A small image classifier, trained from scratch.
Data: trained on stained colorectal tissue patches (NCT-CRC-HE-100K), 90422 training examples, 84.9 epochs.
Rows from block 2 of a small image classifier, named by matrix and row number. Rows with one number belong to one channel. Each number is 500 + 50 x the weight over its row's rms, rounded and kept within 0 to 999. All counts start at 0. Numbers have three digits each. After the name is the row's rms in percent of the matrix's.
After each channel's rows are labels from the 100 images, of 14976, where the channel reaches its highest value: "top examples" is what is common among them. Only what is clearly more common there than usual is listed. The data: stained colorectal tissue patches (NCT-CRC-HE-100K).
# convs0: first 3x3 conv, stride 2 (model.blocks.2.convs.0.weight, 192x96x3x3, each kernel summed), inputs 0-95
# convs1: second 3x3 conv (model.blocks.2.convs.1.weight, 192x192x3x3, transposed, each kernel summed), outputs 0-63

convs0.58 083:488465492406587526509475510476551574435525530583463580554519581521428600478499499406441505480485501462461521459576450501424457522482470484512446514533458451532498489432414430455511453500478525546465505439502492575518534547450486427481466428390543394477454414391483476483545532404532473439
convs1.58 102:459525443482443547489490455479488510422501502492420451549546490509503495588505505436529514491575505620526514567444520514474531503414534440478508523503466560530450420548499445578545548443495488
top examples: tissue: tumour epithelium

convs0.111 059:499406559501454477483429608462557546522602541467411436522528441559502552503500505483476431483415414471505516500574551452517478424521563468456597484497436439487553458498502575564544506509644434437504530455473556496434527467441526492497495545410524430458432452447559447446492490508476468519
convs1.111 069:507485495426545488475399510460491520468451486464505432505500534541545340629527465440471490454543600432562448339466517437455499464442573482410513521469555517469506470587480481504516468576503432
top examples: tissue: smooth muscle

convs0.101 073:504332488459473482506459592506521509519504597442464414501525404535539455522413407441525414468444487516588490490585428502484535488474544477489485484421440514425513469455508556543525481531538521461479548448436556491480488456417515494440451545402445443469453462367553480536502502497486478493
convs1.101 092:523516479477497538494420503485488513530533500441442525447480530529505429519521562462497513423405572456518517349510440443550466432478504490405442409461509491474498489466537544425445479547533428
top examples: tissue: adipose tissue

convs0.9 084:512465483528595517509492477569475488372492463481449501457519453519485484435492496493469491504431475460360559486451482433477517454517473534491482471482452488412507487464482459517402519534451557441518390503513466530610517528428535573539532426512553591478528505546522481523526637580480642547
convs1.9 081:519579493461518488530538441509518539571501557442492496494501517460423462420494480450387463538600382517505513507425485505398477484542452520526497500481483608518550484457529489498480421449430539
top examples: tissue: adipose tissue

convs0.37 089:508421466532580466520505486559523505345477485436541519406514472542559499459475503507480431456447479419461539515542507447458523494512536477440519469479323423542483517450476501430427508411435593545503525403495439559512432490494474529462528439411511481488457472448516467426452507566445512481
convs1.37 086:568505478458568528499532416521553574549509492478508440468567492427451462481585452484536571470584412538451496539428529560498611499541541546527503460408436506514539448454481500504495489491496495
top examples: tissue: adipose tissue

convs0.87 135:442500526490507434510494449450397460529464475459528480490529453409493526518475530506504476471499470474476345415489534487515473479442485441539486513474409585522506501484478448476466507526502521530520522505513532514487471474499368404436451393487392484489509425519336463435536480349504509510
convs1.87 101:450540484580518476511407520501524472504531539507550529578386529524455569552507483451593441519569382539528565460493472513547497508461592470456551490482428479546452551499434512494545479502482429
top examples: tissue: adipose tissue

convs0.75 112:550329522372558541520471471405436451431481508492457544506509457489477507453478472405480510470541459513469538540539441567495484511459443548493456509495491485471487521447508494394508523518532504563398552454493508501504580590473530482564483469373586458481507509424539465479576555458510586434
convs1.75 097:501507541505420512500574516506476512475429485469441481597577496554469534506471493489512519462515463578458474513466469525515473509433522416506502481465482455485491496495506492630552458477443510
top examples: tissue: tumour epithelium

convs0.14 085:515502428482628488475600514500544487446388536489461441516456418525462407476408453442462501518430482520472466519548489427488510472479491453392568533568416499460519595573537523453490563442500526534499565385511514618522449509453431560529513508482481543459552541494514483536537471546492587502
convs1.14 080:440471486478460517494295442443516421478505506451403579418373413474455243379460513514505497496441495459472509384442461480469471497494499366525525481381463468506468530412494470440506510447518406
top examples: tissue: smooth muscle

convs0.134 073:479393521478473542444454627504537521478503579440424459459495468516484549482383474475466454492500481470543470460569509464491442421450491490440554493465400520465524492524638539524590519546557486506508521508504502519443457462387507491441470562401476443425444399416506454489466462494449484442
convs1.134 090:486450553481456500491463509441512504491464518384452475492492572581496315586514501438516542420421583504548468323477440462567465442496522457497540437360513538528420519515511451497404444496513440
top examples: tissue: smooth muscle

convs0.158 099:506523548525391517484451589527471523624501512503542490553452632569637545453443509524427523469469570447495471465420506485408474500482503468517604451500499447533565464511405490472529524454551483458460413521501505439383506493562537536451484530525478490524448455436527560475502519546428438496
convs1.158 096:516489516434456461513508543428504554462563474490497560484444476492588573549461492418504460486470536608559467459573471412533430472518531457456537514457494574469427466557489514448561505525454575
top examples: tissue: mucus

convs0.38 144:515558469521614526460617547541555554454472550542498539548533435558511504472394466525490518497474528591553514530486478523451487611487516498437514474536467476476493618464546569442551526459523471422562478451498508624527550491477574564507484571564509555461617500487582458536511523543481591463
convs1.38 109:463491486532543475531234471469571445484488477478418558479307462453467290429489481540543425499456517459483516428497452498519483556407513302545535487373487453463479494477503502469505530506493402
top examples: tissue: adipose tissue

convs0.110 120:506478533481472432464490507463467525427456392515482512404530487488535453512478411514492493496489473513515486432442470440541446492453490506538386517450409543581407505552540590573521378555537513493556579442482449455578460443458503488467456448423482545443493415450489478384446488528411466511
convs1.110 118:513484471474460464522559529517510590527489474504535440410505530462485476364505499563565442506478490506521469474534454490481543506418558543501531469518591560486581498605563523479473532556565503
top examples: tissue: adipose tissue

convs0.24 111:523477455517496521503479608634527565465521549475511449427550452561598467463439531502486480534519619445509489469532539460424514502517547507464534452496362372508545475442437521431560489462556619461483485417520427542430496506517530497479491531447507513556476516490533443494512464567443491413
convs1.24 103:555469470414577546484554366489532575557510528485451410454545534426398528478529469426564470515569438535484454522482486526499545503575574562501591454450465481420621432553496487445484470511511539
top examples: tissue: adipose tissue

convs0.85 151:437501505509468413496462364489415436484464372458503441423482487371488505450511528506464522544455468486373455456484536507491446482505470497518497539497493528518499481526489488552437524524412527536539550517514504520498469533534378410530521352471511462492458488539383523488494493377462504500
convs1.85 118:468543518551533401539467525510527469502472490528488501497472490511439553510583436462547405523554284524479534513512497543509477554536465432506554534492499477479432479502512502432473510524424483
top examples: tissue: adipose tissue

convs0.10 100:487536427513651476450631505433502519509332527527496478538479493535414446460435474485459554470472482500510472484494472448450495542451467440395559485510449527474515590522537483460461519480452452518530545407444461568528495492479446543525512490554497561477593492479481475514582577533478618522
convs1.10 104:466482509516525514519166521451544432467539523392463561462359448501508247460471535552505516489428519451516497363496412501532497514485508362513506441288463463513433523467496480471504496493518388
top examples: tissue: adipose tissue; tissue: cancer-associated stroma

convs0.62 091:498448471475560450482537507531478506500472468522523492501518527528520500471450464478533426500433419510535527517536458561517494490403528425489448391462406577483342543467487502413548415401509460487538522504464469539469462469441580470441520502495460498521532441436542330436521584462486550431
convs1.62 100:575521458582471499521472515484594511450466453460453545448494471538601363489581442565598469483515517586452469466527457585588546596443562396429539440399476491548469491484492486550490546523498473
top examples: tissue: cancer-associated stroma

convs0.39 100:454409427571532434528511479497376442337449463444483500506571477400452417455480554551527503458528575464523440466462588485510510440532436478468507461500435430507477523506496485495481517493520544553489531420491495595446504502473364542467479526499447557476528465499400526463571469524462532471
convs1.39 092:454542511532466503543507400487450551522438505474465428532543473520458462430430497428491431541545532558484518530396490495467511457417466492377531452445420463476472501477459408486507416364459553
top examples: tissue: adipose tissue

convs0.157 076:399436510470487415563491470540381483538565517444507591459359545429494496530484459465516466479495475539467438423476488409429395466456345527491447436529438454526449502501496473497425507505477451506489474507527493443444536481585513542535481455468483569511544516492508514563548602534515551493
convs1.157 086:484452471426488379479518495513556451493547427432482509498488465447479488492529547571459543451400460485509473539502495459547487498497472460472473538505540563428498536499550517462556474513434545
top examples: tissue: mucus

convs0.176 084:456447515577427523507423566468475517599524548464553504541471478551634529528438519485472547474462543446515442434472515448439517432464474483530622449449496443443545438515403458458498533412558447463459420518483455389389490493440533572466476539498487510429477456481535531484475523544423517470
convs1.176 087:538501535481476476523508582490472544462544536517541566513468524569643585549453584540503518470477568611574466532587490467556481493509523450505581503453499580486404477487482497480534514498454566
top examples: tissue: smooth muscle

convs0.125 081:484380554449437516498456570480533494508565544438403376448515377575558497465465425461470426481437511481506520497589492419473471498501511480474555503458464445465535478468523541558533509575614476413448555469451533504459516540401544522437482533417456428491429462442489471493504443515517489497
convs1.125 086:532507563445608497510457521500515522523489515469530475475527538523493449578548494480438537373473564460517497318544468520524481480520506447506509480481551503502458404493492501434460471538506447
top examples: tissue: adipose tissue

convs0.177 112:477461465536486544387464475450516499471385470514537547499498537574497589413406454494400509422511578433396510461507468494385442559489446502430519499413512535520538432509448462458445534546424514471511465525481462414568462444459527539498466403452532537427513470433450526519475472537487480446
convs1.177 098:478485494383434563475543473531455529412531498522532476484543467555611499607457542506404504474485518512551506516483579446521492450512491512549474541531435458544426489471498495492499469463517485
top examples: tissue: adipose tissue; tissue: mucus

convs0.4 132:485520416586558526460560503422521518504379515529565542513540520507431547493403525556479554477472500535527498513480497498451497543463489500499553401361459482480442495475482521418511397420437373417477488458424377535466520486456515487470494514521489513476522446448506396455484573527477556460
convs1.4 108:517477505502503507487382505457518447478532566479469465503391475538557366570528451504523552537502496446451464537511504543545525497627517482465543464313419494619505509495487460559495544526509384
top examples: tissue: cancer-associated stroma; tissue: smooth muscle

convs0.48 127:566522522554602570495505518383535472561450540551535550517612540494521539524533535538501504501469533422461519491419521480487541485467478508520493485378485455463419388441509471482483407507505487466503555401429347423431515538440455449492516406442537478494479454526452496443485504527483568496
convs1.48 126:467487475484498567513476507487449499407518505494482517437474443519497543584515517502492565504461437413467511487507498423508494504599522523531463500537398563545562486431548475458441417475544399
top examples: tissue: tumour epithelium

convs0.167 107:481447539487457465453460451507496444549497465460377502500468492468488520550491434460520464434403446482519454441424362514545457444466455540530451496463581565471469510442520541615523403463503410518484456563420466460459460432549517443484520543441426466553519455471577439404472491486449560480
convs1.167 132:456444569484522479505440515451496509428539502505601482456472453566645517453402501544505526492490584546550452452531450459509533516481525469554455451482503530526443577509528530528490538569480492
top examples: tissue: adipose tissue

convs0.78 122:550563555508486515523532500526526597582598570586532408488479546497502534536428589494482530487445501495430497505413531558485580492518540514488517504566549402541502508514452423519395551421520479556427490509527480480500535555573450503558581453512530518619473573531429509524575568477452585518
convs1.78 106:486438451455451381464580487454536538456483494515471463517507500513504508479454553549518488456484429514424474473520485472508445472449465498442447485520523518437464518567493469499524581482476538
top examples: tissue: mucus

convs0.169 083:468519487515413484426418509506470521588512478475572520516501494522607454486493491504442541545474571447486423425406504465407457477490507488546542458520508415439554447497353458428478486401572479428447416489476476457376543468476522579467544554507510530457474499503539532455525506566413482480
convs1.169 088:537493543442513473527535542480519590492540435513501487498491498543519572548452514493498448484450549551545468467495543450516433473520529472499586542402524532459407441513501471503553499488462564
top examples: tissue: smooth muscle

convs0.19 078:499441470496526471468501399529539472497489335454519554517564466530524628448457473539512524450537510453374480498551480472410449545549481482465507474512395487499523534561482439471461512416403506499474556425475473577478443447429466482485531392413534513524457483501387501475535483536488510536
convs1.19 086:503486460509432540467528480473535543466542477525482526491501416426460402439475507530515475501461485584443493522457538424466518505544484547437542444523439479585452475431449455523579580453495523
top examples: tissue: mucus; tissue: adipose tissue

convs0.16 158:542549469511641529466634544547544559465437546533503496550525439554503484462410458504493510500475515547539497520517496484446479582486510463421528487559449469478509660516558530450532544480537495480549521418487564631514538501461538572520497552554496561466601507504533474538546496541478624482
convs1.16 118:456493495517517501522187485468552453472506488437429568466361447450439280396467500519542451493428514457498510399475436500494490543421511270535524471347489445462463521455493500464517531487499409
top examples: tissue: adipose tissue

convs0.160 096:493507475543385490434428568551531511606491521483587451531495512549640516497449506495449524494491597472518479458473528441451504480476501490512601435459473401460573452507371504429461515463547504439432425494518518431368513459490531516472484507528536456496445465464566515483491461544410446488
convs1.160 105:530506533455473513472520530472484543439512498497492574459474492550597585518400518477531480440507564572577492457561472463498413486501546437530566461454474524480408445528480502488555459462487579
top examples: tissue: mucus

convs0.11 111:463468433450403515450394540472514531478444519459487535391514460541565427470416470466445511468518539450511477493536489467465499535465436466465498451402473453592509295489448502460526480533533536456482576485479466505400534461476537569462445533504517554517494433452525429433500525571447463480
convs1.11 116:531502514602520443534546542496507605540550518495545521508511553472501578552502485591552548564454399512543498479570474512508490561484547582519581476446423539501490433437477477537461453469427555
top examples: tissue: smooth muscle

convs0.145 134:399520421492455517472513482492508538437436549481493450422465413488578422475438516496444577517500642552498450444519488448425521490498440493461553543514511590483597513511508463562453544568476555481512433573468563373528503486498519579520517564551460553468561524478489582585526504571501443513
convs1.145 111:473502476425484538459494478507456408522483541516499479402532484525508434512478499434361450436501533345487470433494531452483422406586374440526462483528486448546505532436518519453460480450547470
top examples: tissue: mucus; tissue: adipose tissue

convs0.12 106:520428411447490523488528466485401445384426489420461482495528420477516448462431508477540470433526478419429474538505571472455499434532430523409535485498423456509511540519521447486490553474504523492422605456530515578384497540467381555517490437446506506542484510490412502450562480530494602483
convs1.12 091:481500530486466490465577459475465534499520524485452496489508459493483482351442536538499516516454468510478516510453465454475453470452460548527525419580505452536422549388469466502552463453494557
top examples: tissue: adipose tissue; tissue: mucus

convs0.152 087:423532446514419533502500487521477508517503563452621537503457459500641467470491505460471609453501500503471444557504502480535448473426415429629572411476483445450578461570479494480490596442476532427469434557505511421516472491557502595464420513528511490428461535484495586497506477535532533520
convs1.152 087:529508500459508512479488410499443530522457480550547453530459510489532484494378517471474461402507489414448433551477494461427403448440495433524553460454549454438456463519569559533517451513478503
top examples: tissue: mucus

convs0.40 122:543479517551583530589528517609522533459547526474475474505520506517615579453399504522550466504515473483462512543486567449449505516559492522400579496480406436504487542473469444346478556422494512447542462455563445522553522577528500596506464473450551447468509559520479433527422528568514527430
convs1.40 091:463469437426467538511585421485531513485572539449440510509519489476503428365539516506522448487471358576410481483426442465483545543464487597542501446495452500519584543417537490399401458465516513
top examples: tissue: adipose tissue

convs0.187 097:478568514524509524476462495409436492405455516488573566510401495498468564430443572525457572450498506466467542445316481519418484502529456474519475546474520500467517402569486489517456610521501521519534428589534562369489463513513532520529511496496564587461503552554497546576465501527500455494
convs1.187 110:495513466450496497525562506497538553531482510521448474479554521552535411526490501526439450481503472470464491521522533545516493451511447494530522519474540455588510528548520509539427492417430505
top examples: tissue: mucus

convs0.8 130:594402518431535554462489498460483493479473545489414483489488500504502473432499538430365623459535509496432512435440468517507458604352409531496454530431471458509493500426480536477485431524474555547477523481505416514467564587510546492519497453385526439518488513434585494491470484507480526439
convs1.8 110:576516552499615484558436467471565484599531535517600438459421492531515488483512501543501451499535455538487573432513500554481425471452500514625513499447512541482548541529509544475459444495384434
top examples: tissue: adipose tissue