A small image classifier, trained from scratch: held-out accuracy 99%, trained on stained colorectal tissue patches (NCT-CRC-HE-100K).
Rows from block 5 of a small image classifier, named by matrix and row number. Rows with one number belong to one channel. Each number is 500 + 25 x the weight over its row's rms, rounded and kept within 0 to 999. All counts start at 0. Numbers have three digits each. After the name is the row's rms in percent of the matrix's.
After each channel's rows are labels from the 100 images, of 14976, where the channel reaches its highest value: "colour at peak" is the nearest of a few named colours to the mean colour under the peak. Only what is clearly more common there than usual is listed. The data: stained colorectal tissue patches (NCT-CRC-HE-100K). In brackets: how many of the 100.
# convs0: first 3x3 conv (model.blocks.5.convs.0.weight, 192x192x3x3, each kernel summed), inputs 64-127
# convs1: second 3x3 conv (model.blocks.5.convs.1.weight, 192x192x3x3, transposed, each kernel summed), outputs 64-127

convs0.118 098:492544531512496520546482501539529510485486491456538442547505502505516504507533499517524518517467520502474506531491484458470508500499547516556479552478507507490522502471563511518506500472492526
convs1.118 112:508460502491490445529471508490444489517484488523497508506505481490491476503468469471520491513543501483499475498477503478477485485519478511500534524551471501503501528489514480467494454494488473
colour at peak: grey (54)

convs0.74 095:484495519515498525495462512509499520473518504511474561446483524492509531539483484513441489482505462477523531484501509506523505488466464473504471510478473499460493480519451496487493482469471523
convs1.74 121:477468542513446435448510537465486480512486497508473507544476512498493491467514456523492472477514527514526516514478517503515522484522497498508504488513507509488500514494467498538501491513519518
colour at peak: pink (76)

convs0.168 195:477492512521481498524459489481487509464510471532493476503477486485520502505495504495502509482450496424525486531481459491504507510450506489456476481450422506522479498477512501465448512446504494
convs1.168 155:480505482501493492428509504549518492499484517493510473495537531501497506514518477487499501530515460539509487501497510499476497482493463530523484492500527500472552460473494499515492519513498478
colour at peak: pink (73)

convs0.20 077:467447478515465479481497491466508504480492484492486498546483481533504506547486477506511509518488499529499508488503477499498531497515508461518475494537491485468511475521552493503510508505547457
convs1.20 095:488482520461506471521496488555514526502489475495500463482497438471517469562504509505471549532503510480500480500494477490487505535483497488499486521503518492509494512502534476509491497481499470
colour at peak: grey (48)

convs0.46 159:539497454456494523515491427490497482501455532494497507494512501491481489522545480511472478516502490499458510453515501497484490488485521510485502507527464496513482477530517484497488521477505456
convs1.46 161:503491504497491480539518497522480486521518524471501526467485499504519516522482471468515494504505530487482490497514582491496516498488497470497470526492502517451524499534508520510458529467494503
colour at peak: pink (83)

convs0.61 071:520506477511455529520466485524509498473526518481500471483533485507515476552486526500471489489454455492513479505493494529493455470469436467484480537494493497462494491558512512508485508499470463
convs1.61 100:513456522483471410476512496470488512526488499477472506489517503501449470455482471480513473456515552479553519521443533494539527509500516492480516485491518505491486529503475486495495511512518533
colour at peak: brown (36)

convs0.114 123:525514551509531501551501519523501539503502508478539449514514506521528523472518513514541499511461545498500538513518484501509513519490566514544445516483493517512498520514572530496513518492511529
convs1.114 108:498478486490493462511466505496444506499493484519483508495529477517526444491478472489477493517532489496507476480458499484480475469510487503487506495544487498519503514503508487438517479502510465
colour at peak: grey (48)

convs0.184 161:499455515462482478528466516497511499472498501526520487513467520474494475485498502485519523466456468440492486487487450463496468486469491499473494477439445466535451477473494503457453471472462505
convs1.184 159:471495438494530476497538506518517474542496522449487497484499560497465521499507456506478484508514484556471481495434516485504536518531510510540536513473520490467533496500471484534481503520509491
colour at peak: brown (56)

convs0.82 076:490494486512483528535488461535519478466541516510493466524483479512491489528535538489453475475499479501487519516512505488494477493516458513475494501479490504486497517501532508498464500486454520
convs1.82 101:523502552512480424481514478450513481517495487470489493484508497502438483460494465481507458456476522495519513522484496486504508531502496514507531496482525505471514509499461506502493530513517528
colour at peak: white (78)

convs0.88 212:520489460523465507483504447529493514487461510490490506511515491512497504526527482494479551511477519504531448537502500543532538534478530490507481550486485524478539480528491495489519561512534457
convs1.88 017:563520526508474504542465530531501533574520511510494534444481505512487477497508504520504481512517488496521502481501504455512498535490499452478464477484479514476444465489480517485483497513479491
colour at peak: pink (65)

convs0.108 074:498512527534453490509502450506486490494524505463503472507514462487530490400479442480521479499482486498501505491475499501497515522495532491518490492459490528462499481490564474488493510501509534
convs1.108 078:516487498499471476489514504495469507509511458543516543511486517480442478499463508496504489507533507518471483495483495505497494540483457539501531516505493541486515482541491469473573454479523491
colour at peak: grey (45)

convs0.2 075:474473477516480458444492481464494498481483490493495485505498477533491511542471469493510523524488497536496530510511486494457493531497506462523487469542495492463470477532534496534506512509534469
convs1.2 093:486494505478486484500471503537508509504497475496483459493484442493521454579516509510453565506493491473509473518507449485455469550496521488516477513523525525525494503490530492479506502479491455
colour at peak: white (56)

convs0.165 090:462507516512495536529517541518517476484495537536506487491544534509523486481428500500514484522498466502526496532483473504468472543499458503448512532513509477521535493536456508485503470517484500
convs1.165 102:533466427498511458502473503482476480472489523445453489486531486497507467520507508498471514496493501498458500499463493503484490459524505472491529512530471484495468512477458495515519471518476537
colour at peak: grey (41)

convs0.121 114:494471404477443502422516482491519477509476551472482507507476486475469450454494445504484458507497485492497495454487493504470497489496484461493552515474499472479503457477514477517484480482492499
convs1.121 077:522517491501490516498532512502495494492526512499505524525490523502492519527512518496500497494504520529492508518568509490490533548523500517511540472505539563490502530546537519528558489499515504
colour at peak: grey (50)

convs0.145 091:552534490520478515494529460484505488489495515539499539515545503515508496463517501504492480526521490511480504476460477503476483482507508514482499481542474488535497496498532500462479440486493458
convs1.145 107:529483503501537484492472488498506501498522495422472527487525461487523510482460530482495510491474539518478462505485538470482485512481481480504492553495492487465518556524516522529499497487484506
colour at peak: white (63)

convs0.59 088:433502494520521489551475475515504511494504497529485452528485502523511497502487484510445489522504470489509511523532495519482506491477503490509496529499477499456522480503504487521506466489450523
convs1.59 110:500496544527453448510511528433491495544482460484482457485483508532461503465512470525511414464510525494532523510486521510502511549498513506531538496470508521484488505521511505498503508532506503
colour at peak: white (71)

convs0.176 129:519447489416508499512461508479477522474508482488494504485427491463531495463473487476488481484488526473493468464496484498534534505492544443470499537540468510533531517472526518481446502440506481
convs1.176 156:458528544531518518481509487480510511508497541495528474469552524515544520499497512526536518566499487523504516524517510514508512497474517522516465452462477518459474523512470521494501484502509502
colour at peak: pink (90)

convs0.44 086:482452477500459482490484530480471509481478453519481508568453477520491543507479501503501531496461529522479509469499481499530533457481494472520491492493505459479508491493516496460526502481514483
convs1.44 103:513448534458512485535506489552477523487497492483503506460479436459524469506495492524491530548494531482486497469498498495506508500486510505483505520486504513503480513519491471516489492487502471
colour at peak: grey (74)

convs0.119 106:525531569535508498544498497506487502511523491482520467527513485531550541432489505515533496515460523498496516483495504512524533507500513504516436477468478497498481497511553498491511515490484527
convs1.119 080:479459507485486483516492513512452530507495471539491504475492494501492475482461516483492474512569457527501455492510487495487498497487487534481511540523497499528525500497474479441558484526502469
colour at peak: brown (28)

convs0.77 087:441484513525523522547456472509522508496497505511477467516480507534514488519506493506451471515510447493509492524517480517470498488473484482513491510485482495463503494482489510511496461505444508
convs1.77 110:497488540523460433499505518435494483541479465478486446503492501527470497477519472526502441455505522496532511511487529498482496540501493511534517480472514525495493502517512490515501510528499507
colour at peak: white (68)

convs0.63 096:460452499497503493552467486439478514473522484470493613434470482477479522498509523464480457467530494501501509484533500526484535491490483486514489490480461506514503483510497499519474493500505482
convs1.63 111:508494529542437463445507494504521500502511487488485494491495498511481522455550487498484486479498497510487516476494521482483493487501521497527516496484533522517514517480493499508527485495493524
colour at peak: white (60)

convs0.156 083:445538508576497505544489525493490505480503500534507547503551524541533503461439482489502480515511452476532515550466472519472479506486467496491500520493491501507512484512471514494510495481459500
convs1.156 089:499494517531493475441450505452494479493490503448425508479548495501500474517514493492414506507472531511507512524509486494469478483464509496497503482508481489504508513492481520488514479481463509
colour at peak: white (72)

convs0.45 083:494481455512497457496474489427494480474468483466486484564493472516499505481482488496516470540472461497479497465497482485474493483472459469504484476497473468483496438502527509506497494463476484
convs1.45 086:483492533495468460535529499521478519523533465510529516490469465498514537515503517477500521466529530521461497492556501482497501529469493502516480488447533488510485533504518484521518533510501482
colour at peak: white (98)

convs0.179 073:449540521542484488498494510543476494527510505542512518499551543509487512436461447518503547507517507500502511523507494475473524510473469511512508485499521507496494482500488459523492457467506506
convs1.179 091:518515513541474495465472522480511513478525464455443501472497473523474518511471508522432520528477528505468538483504507462492489493501548469504530515534466487530559522487521498463501472502482488
colour at peak: brown (34)

convs0.62 073:505495451502489481541502491506501464459528481509489489518518470492499492554487512483486482480489490492487496480493511494495453493514453483464514538504488507484525496523493518521491506526460495
convs1.62 097:532488508518481446498498492467507510528505485474491529500527505507426458431477489477511495466500539476536523505479541489538515482514524494506535488470522521484472502497467487482504525503521539
colour at peak: white (85)

convs0.90 141:476536491528512533488516511518541505513519531506521534495516524512515488503488525530504510530507504477516529517473469517515515504533479495454511489518461517477475504518508505461475484527493470
convs1.90 144:499453485480469483470536483489509470525469474509460521522467505487490468480464481478472480498473540498500484470486523504491501457505486478480472494497497480476501517499480518524501483511507525
colour at peak: white (62)

convs0.3 074:472438527495493458463485502488461488495488492531479509541493484505481512512467470449517530472493502497473536466480474484510476479499501468513480423541521519512482462510549501458538515544463496
convs1.3 095:495488480483537499546493514529507492500493505477508452494474488494543471527483492508476560484497498458499481525527474485461489533495522517487489516522513539501503507495492488487458509497521478
colour at peak: pink (63)

convs0.28 064:481478493505476457429495494444448515481491468490480517545491489486526497491453438458487484478502506482521501469495486515530517506475467482519481454485495519485512458497504495496518508530532483
convs1.28 083:508502512491477532494492494578507518494530517497515505501468452506554505549506514532490583520495509478485521498511507481510502548465499518492498503465535511480509515515518516496505513478486518
colour at peak: brown (30)

convs0.122 109:544456494510504476510483511476441495472502488479469551487464502501492494473537442487483488491450525463508519461505492496500484463473500509485479483473480511490484457496464503494454499506492477
convs1.122 121:506513512529475513453474515465470485489509452510454549487499475495473488425531482464445504449487512516498508486513514512506488507471492508518513432530519491501503487520509499492522486472471487
colour at peak: brown (43)

convs0.24 079:496486481513478465460504503418485501508467503551479503536478484488486506508456475466512474508502470480523507422473470501495474480451467496510454444484486464474513465509507522478528533449484457
convs1.24 087:526488524489527492512483507557518503520519530505507493495461484504549519540491496522499561500505538500487488473529502496495526536493511535490509478465552496509510513499507466495495515496489485
colour at peak: grey (50)

convs0.67 080:448467499488528472551472485494511517472522482503478526486492480508488505516488496467454470507530481499495524486569498522496534470483524498509453518517486524526528493505521509507474473479458509
convs1.67 105:512492550523453466468504490449505481520492474468506493487497521517448496427531451510521447461479520492509508490482521508522524522510497490521530490488523525487481496488507511471513497524519505
colour at peak: white (54)

convs0.137 066:492499523494502507541484473517495471490538550487518480533498461497525477422513466493524466505475474486504536472478512503519532501475485504497491452464484485486476465468553482480506510472492547
convs1.137 076:515485502498499526548492514529452509495527477552510544474521489499453506513457530472495472490543476521499492522524503502489484529477498516484511521540509505504493510511494463464552455528504494
colour at peak: brown (29)

convs0.105 096:495489501500503492514496477482478466492502487493481473505481444496484484458502435497488516477493507490515490476505534553505534494465516484495522460493491537478522470501500514501482466462531483
convs1.105 095:537490497491487478494506453490501527509502490548501530497512490487512500464488502460485531496481506503478510469509516518490483531500486539503484480528518511532483492534510489477524430493464508
colour at peak: pink (74)

convs0.31 239:529450489448505512478497448494473447465512502485489499445457502454494445519518448449480531454511463476514499487499483481458471491473463493459503509539491484502476490481517480497480515498482505
convs1.31 143:506486488502495505524528509465536489543545521487504473498478567502512467480453492521509462505490523506449497467450517486522533504541529484540498501516495491492497527513510499535522460512460495
colour at peak: brown (65)

convs0.131 098:483522555498531483555503489534527520494506521477548458529506503492539499424504450504536499507470527508505534500519486489496538506503585495529488504483484538498513470486586514487497496456546552
convs1.131 110:502505488485480478509486535514467521519501475517507520489522498505514474489481469490483487539531498476499479525493503498498512514489482521504520520520493514512491506512503488427513480495552466
colour at peak: grey (54)

convs0.39 085:533474509465459467410541526459471486511485484571497514513475477479472513523474509477511473478506468485496491455492499506496472508484481478488517445510477481484495474495542507508488510484466470
convs1.39 096:540506487506541506481479493542509522487518524500496502505502478529506495538481494526491571515493512479491463490554487503513524510505505510471517530457547523499512475514507496446492548498521464
colour at peak: pink (68)

convs0.35 073:495504493534470427427481472436437533481478490535486488536514476500485506496489434479501506503502479493492504456478468483480508507465471466518500481484484473483507475497522501502492508480482483
convs1.35 089:522498540483477509503512501567500546498534510510511525503499473492513532557521550546496568523489535519494497483546521490475487557503522507508541490462527495502525545509501527511507528471520486
colour at peak: white (74)

convs0.106 123:523523569513512503549491507501483514511530487494521479520500490528552535441508510522537497503461519486503538489516515513523515515497516505524438460481481497513480505509540495500508511483481546
convs1.106 093:482479522497481473523489522503437531498497477549493513493514472500508487467453514485490476512542467512519463491518490503494492470472503517477491528533497493520508491504491472439537483517503453
colour at peak: brown (28)

convs0.87 083:500486462477459525546487490537488478459516520502502464488522499461508482499476472491474512479464455472477484489507466503492475477463498471478453539492501485484519488551497474476494471506433478
convs1.87 096:519487535486462419500536501428501491538497520500487470501506528502457470455481474503511450490487525511545527521454505510510524532523523507528543495487504517494485526511460505517507482513518527
colour at peak: brown (50)

convs0.134 089:513519547508503507577492511516513511511521507483523473547512480521528505422509493519534491514438501488487543480504501484508515513468509502527456472468487486511494498503566487505511527487472540
convs1.134 094:474483510494488483550490506485434521514486454542500524462530468521493493483469522470495456491544474493538461519516484488495485492494502513474511530549489493524509517495521477431526482535515464
colour at peak: brown (31)

convs0.38 098:506506495510476495490494478480455467490471497459483486537485484508519485464483408503494478511462490443503498488477482477496505484493410504467447476499495483488462458479495490490473495460488466
convs1.38 083:505513493494458517494516503517474524472551462532495498513464455567508471478490501540483483472489490517522535494490513507515500519433468521520514499468493515525502513533525462518504499433514501
colour at peak: brown (39)

convs0.187 084:487526483567492508535486485478480462489493514504491517512545502544510512440458490493488468509466516465499520525472476488455449468524480507461507491515471503515455504499488482486498436534477488
convs1.187 094:475470514497509476515492469502463482489506481455447498513503446491481516521475541465487477459470517519482504508500536476470459526466487482479498501490491491500506545537468517533501485505463535
colour at peak: white (53)

convs0.157 098:491489496554490506514499528514517453483498546522513482497540546538478488511424476494519486511493486509517497548498490491445448535518459524467529514541506518506523498511450499465513485541483510
convs1.157 109:534473464514528499525458494464463483484500504478450482519497462489493466509489530508469518483483527474465504514486506505518496456535510469505535510536467491499473562485471477530517468527473523
colour at peak: white (77)

convs0.32 074:505473499518500447439458483461464489460448493476488491533506470497452515458478498467504471528482509488507517472510480511506501505479455461495477458499482445493481452509499499481499523489462501
convs1.32 087:488483538514477485489498516523457500520524448513533527470491431526505536553501572510506520489496510536442504485571495481483503528488528543526493515445521499512485530500496540521499516509493483
colour at peak: white (65)